Rows from block 0 of the decoder of a small image VAE, named by matrix and row number. Rows with one number belong to one channel. Each number is 128 + 24 x the weight over its row's rms, rounded and kept within 0 to 255. All counts start at 0. Numbers have three digits each. After the name is the row's rms in percent of the matrix's.
After each channel's rows are labels from the 100 images, of 14976, where the channel reaches its highest value: "colour at peak" is the nearest of a few named colours to the mean colour under the peak. Only what is clearly more common there than usual is listed. The data: regions of photos with short descriptions (Visual Genome).
# convs0: first 3x3 conv (decoder.mid.0.convs.0.weight, 192x192x3x3, each kernel summed), inputs 64-127
# convs1: second 3x3 conv (decoder.mid.0.convs.1.weight, 192x192x3x3, transposed, each kernel summed), outputs 64-127

convs0.20 069:132096121109131156123165110086122145106139084098105117132093185166105136127117130116135090138070166109126113134126127127107122191117121141137162120149166149156116103163143159090119118154155130
convs1.20 092:060126102107114112139148139096121101100148135150132125158137093161088133131127122121123150121102084141154091098111141072103122119137187136105128110134123128113140140119093128104126118102134094
colour at peak: pink

convs0.96 072:127174156159171148106097095087126118141142155124148111140159116118077133124125152111164150145110127148114117139135100128150123127168113122113155082146124111113100091128108130112110128134116153
convs1.96 102:112118107123144122118097118101158123167160125162204124111115131157171106131139111087137126114129152130112161151129068083151145119107110028150140138140120132124103129129129134148146118118161107
colour at peak: white

convs0.152 085:120136124151142120114129118084119122112108095121151123114203121135104125144132112150119133143170149149105139153119139093158128137125140141099171176127137141130118164121121133117125132123127139
convs1.152 105:157077142131082122153122119099127064119101124105119098145122159125095128117124149147127132124135068111171149146152149127148105118133127111152131122138099148104167145143100137174135138155137116
colour at peak: white

convs0.41 117:098156116113109119099134127166151124114151120107121115128101089162129145099117127089108092101145123120120120117158105132140139110149087111125115127103125137137161101166127117100131128131127111
convs1.41 141:137145095124181114216142113109115153149126147110112110105167124121128161122150125144151136145134141156122132141135173116137158128126208151115177115164168133135089138153160145138141146161123107
colour at peak: pink

convs0.179 113:106125116153087105125107133151161131145106111101125130141126117133086182105137129116135106119097143123104127137143109123157131151136147141109137137133159135119084119150136136096130114121085114
convs1.179 163:101109144117081163145112114120108112110127116104128126136085143159121138096156165081145138150160139123066103115109094140096115115132131134134158123140124143092162173096138142162110108151132127
colour at peak: pink

convs0.38 082:142153119141107100102118180152124109109093139127134157146107156121132129133153125077123172132112135164115137107156159195130153160141169166129083128125099092136150119141118146183140125125134153
convs1.38 079:154135101151101124129169143122115159132141119135131140110118132143134145156110085112114122073136107126112105140127114157122125138143093124129165123137152152160122101151117122101120120120158083
colour at peak: white

convs0.174 263:135117139125144104091114116122122113108116096085128085117122114092107126101106121110120108072114129140137088099150137113150108103104111132121102114116115109121099087092119106092115131119100096
convs1.174 124:125172124128120113112139136118161130113150105148140135155129120143099063128120125231132137119107112108111137154144134152150140150136138160120124093101148093169156114168137130116121136128139144
colour at peak: pink

convs0.159 084:108158106155114109117114119113142152140106121134129123133140114112134093052117098177115087144112131124141129157123126173096126147130109123127081098127116157152118154096085143110130124103124167
convs1.159 087:136064108111116162138160133118136142131163150110097134152120170080103169160142134111123128084101135106102116099108142148101152138142088161168159099124149110144138126110128136117121153128165163
colour at peak: white

convs0.48 088:152091147139147090157148105139101135110085124150136136153126164119117114146121124112131149164082122113108129141123131116135147123135148153131113157053150090121138136112122146151101141157145133
convs1.48 098:119168084121114127076111162131145155130162113133163142118157089142142130151140108126121132101164092119109140087128053146108109155125059153156131127152117120121111109129127122101138115115086108
colour at peak: white; pink

convs0.126 071:130098103127104152138186165129158090085127105176087110107117116130163141143072143129123130113126097119116133160114124139107122118148090111079127109087105149136113107126122100093107127120115160
convs1.126 083:064113154152127090108134152126152122117118114129119146130134138149140107100135123087145141147150123154111102102132129144089148115117129134118135123136120133093130148130119141132159102122156149
colour at peak: black

convs0.5 073:083117134093084138173143107138141145111145127083111159101114107143124154123124105105124088118103133087119165141134133074088139135104098106100151130084153123134119122128130142146144169169117097
convs1.5 083:161154105140171088178151125170096133105140124155161141111164136100128122132161111150089113147128128147163161120142157156157136160106103107155111144147144142172091101133150143131093134136142123
colour at peak: black

convs0.9 090:141121079132136115120122111150131126122105089143137084149140123140142140125117146112134122110156149124131135101165155110108133091162073085136114125132117163120119121160120157107153149159084170
convs1.9 111:105082115132134103172136154131110122110112163099108137137135119114093119167107105143095180137138109103107146102104170102136147160085178140129143113138126152124139180128118149119098127154146114
colour at peak: white; pink

convs0.164 087:111162115138100111109129135133083103118121112129134126177125144116127107108132111046139144134107115111094111130127176134128127135139165173119087148125109158150158134108105129116123131171161137
convs1.164 099:164117141141100109062153132121130175122101146099137130152122153153141110118145143135109144079187111158134116112103059155089154156137060153112187121128129129129127147109145097148117131153129120
colour at peak: black

convs0.132 115:137130134138136105152123120120129152121109110134121127101111148111147117163103105100121156125092134098084077134118150130110110125144152176115113128116144116109141177059111150174126136147120109
convs1.132 138:126166107161098100063144119137121151124151136114200150131134149129144143141140132129111158066178113133149142098132022152112147178104026146117164139128119142145114114126167127121141124105111134
colour at peak: black

convs0.138 090:112091123137134133156171149138152097142173144161104163121138100134134130179141123165139162077154132102131159120117081121123128120142086110150116122120119124133128098156126122125114102106119158
convs1.138 097:109142152137115135163144151156110153152083154165120123152100102137136133138154124104122154185113143105110104108107156093122134075119134120108138124132166113086136145134145106145111085127124092
colour at peak: white

convs0.65 163:100115135105118109147146154153141137082150079130123128149079133128118110085114142085081062125090128096113132136123106109163097130143108160124109114111145107127116093069143129074119093125121097
convs1.65 117:157140112125140134126173141146138121107150124098126135108148121121106159120129147153121165137117103128163156151088165140170134153134175121131164139139105080151117158131145144116120157114136127
colour at peak: pink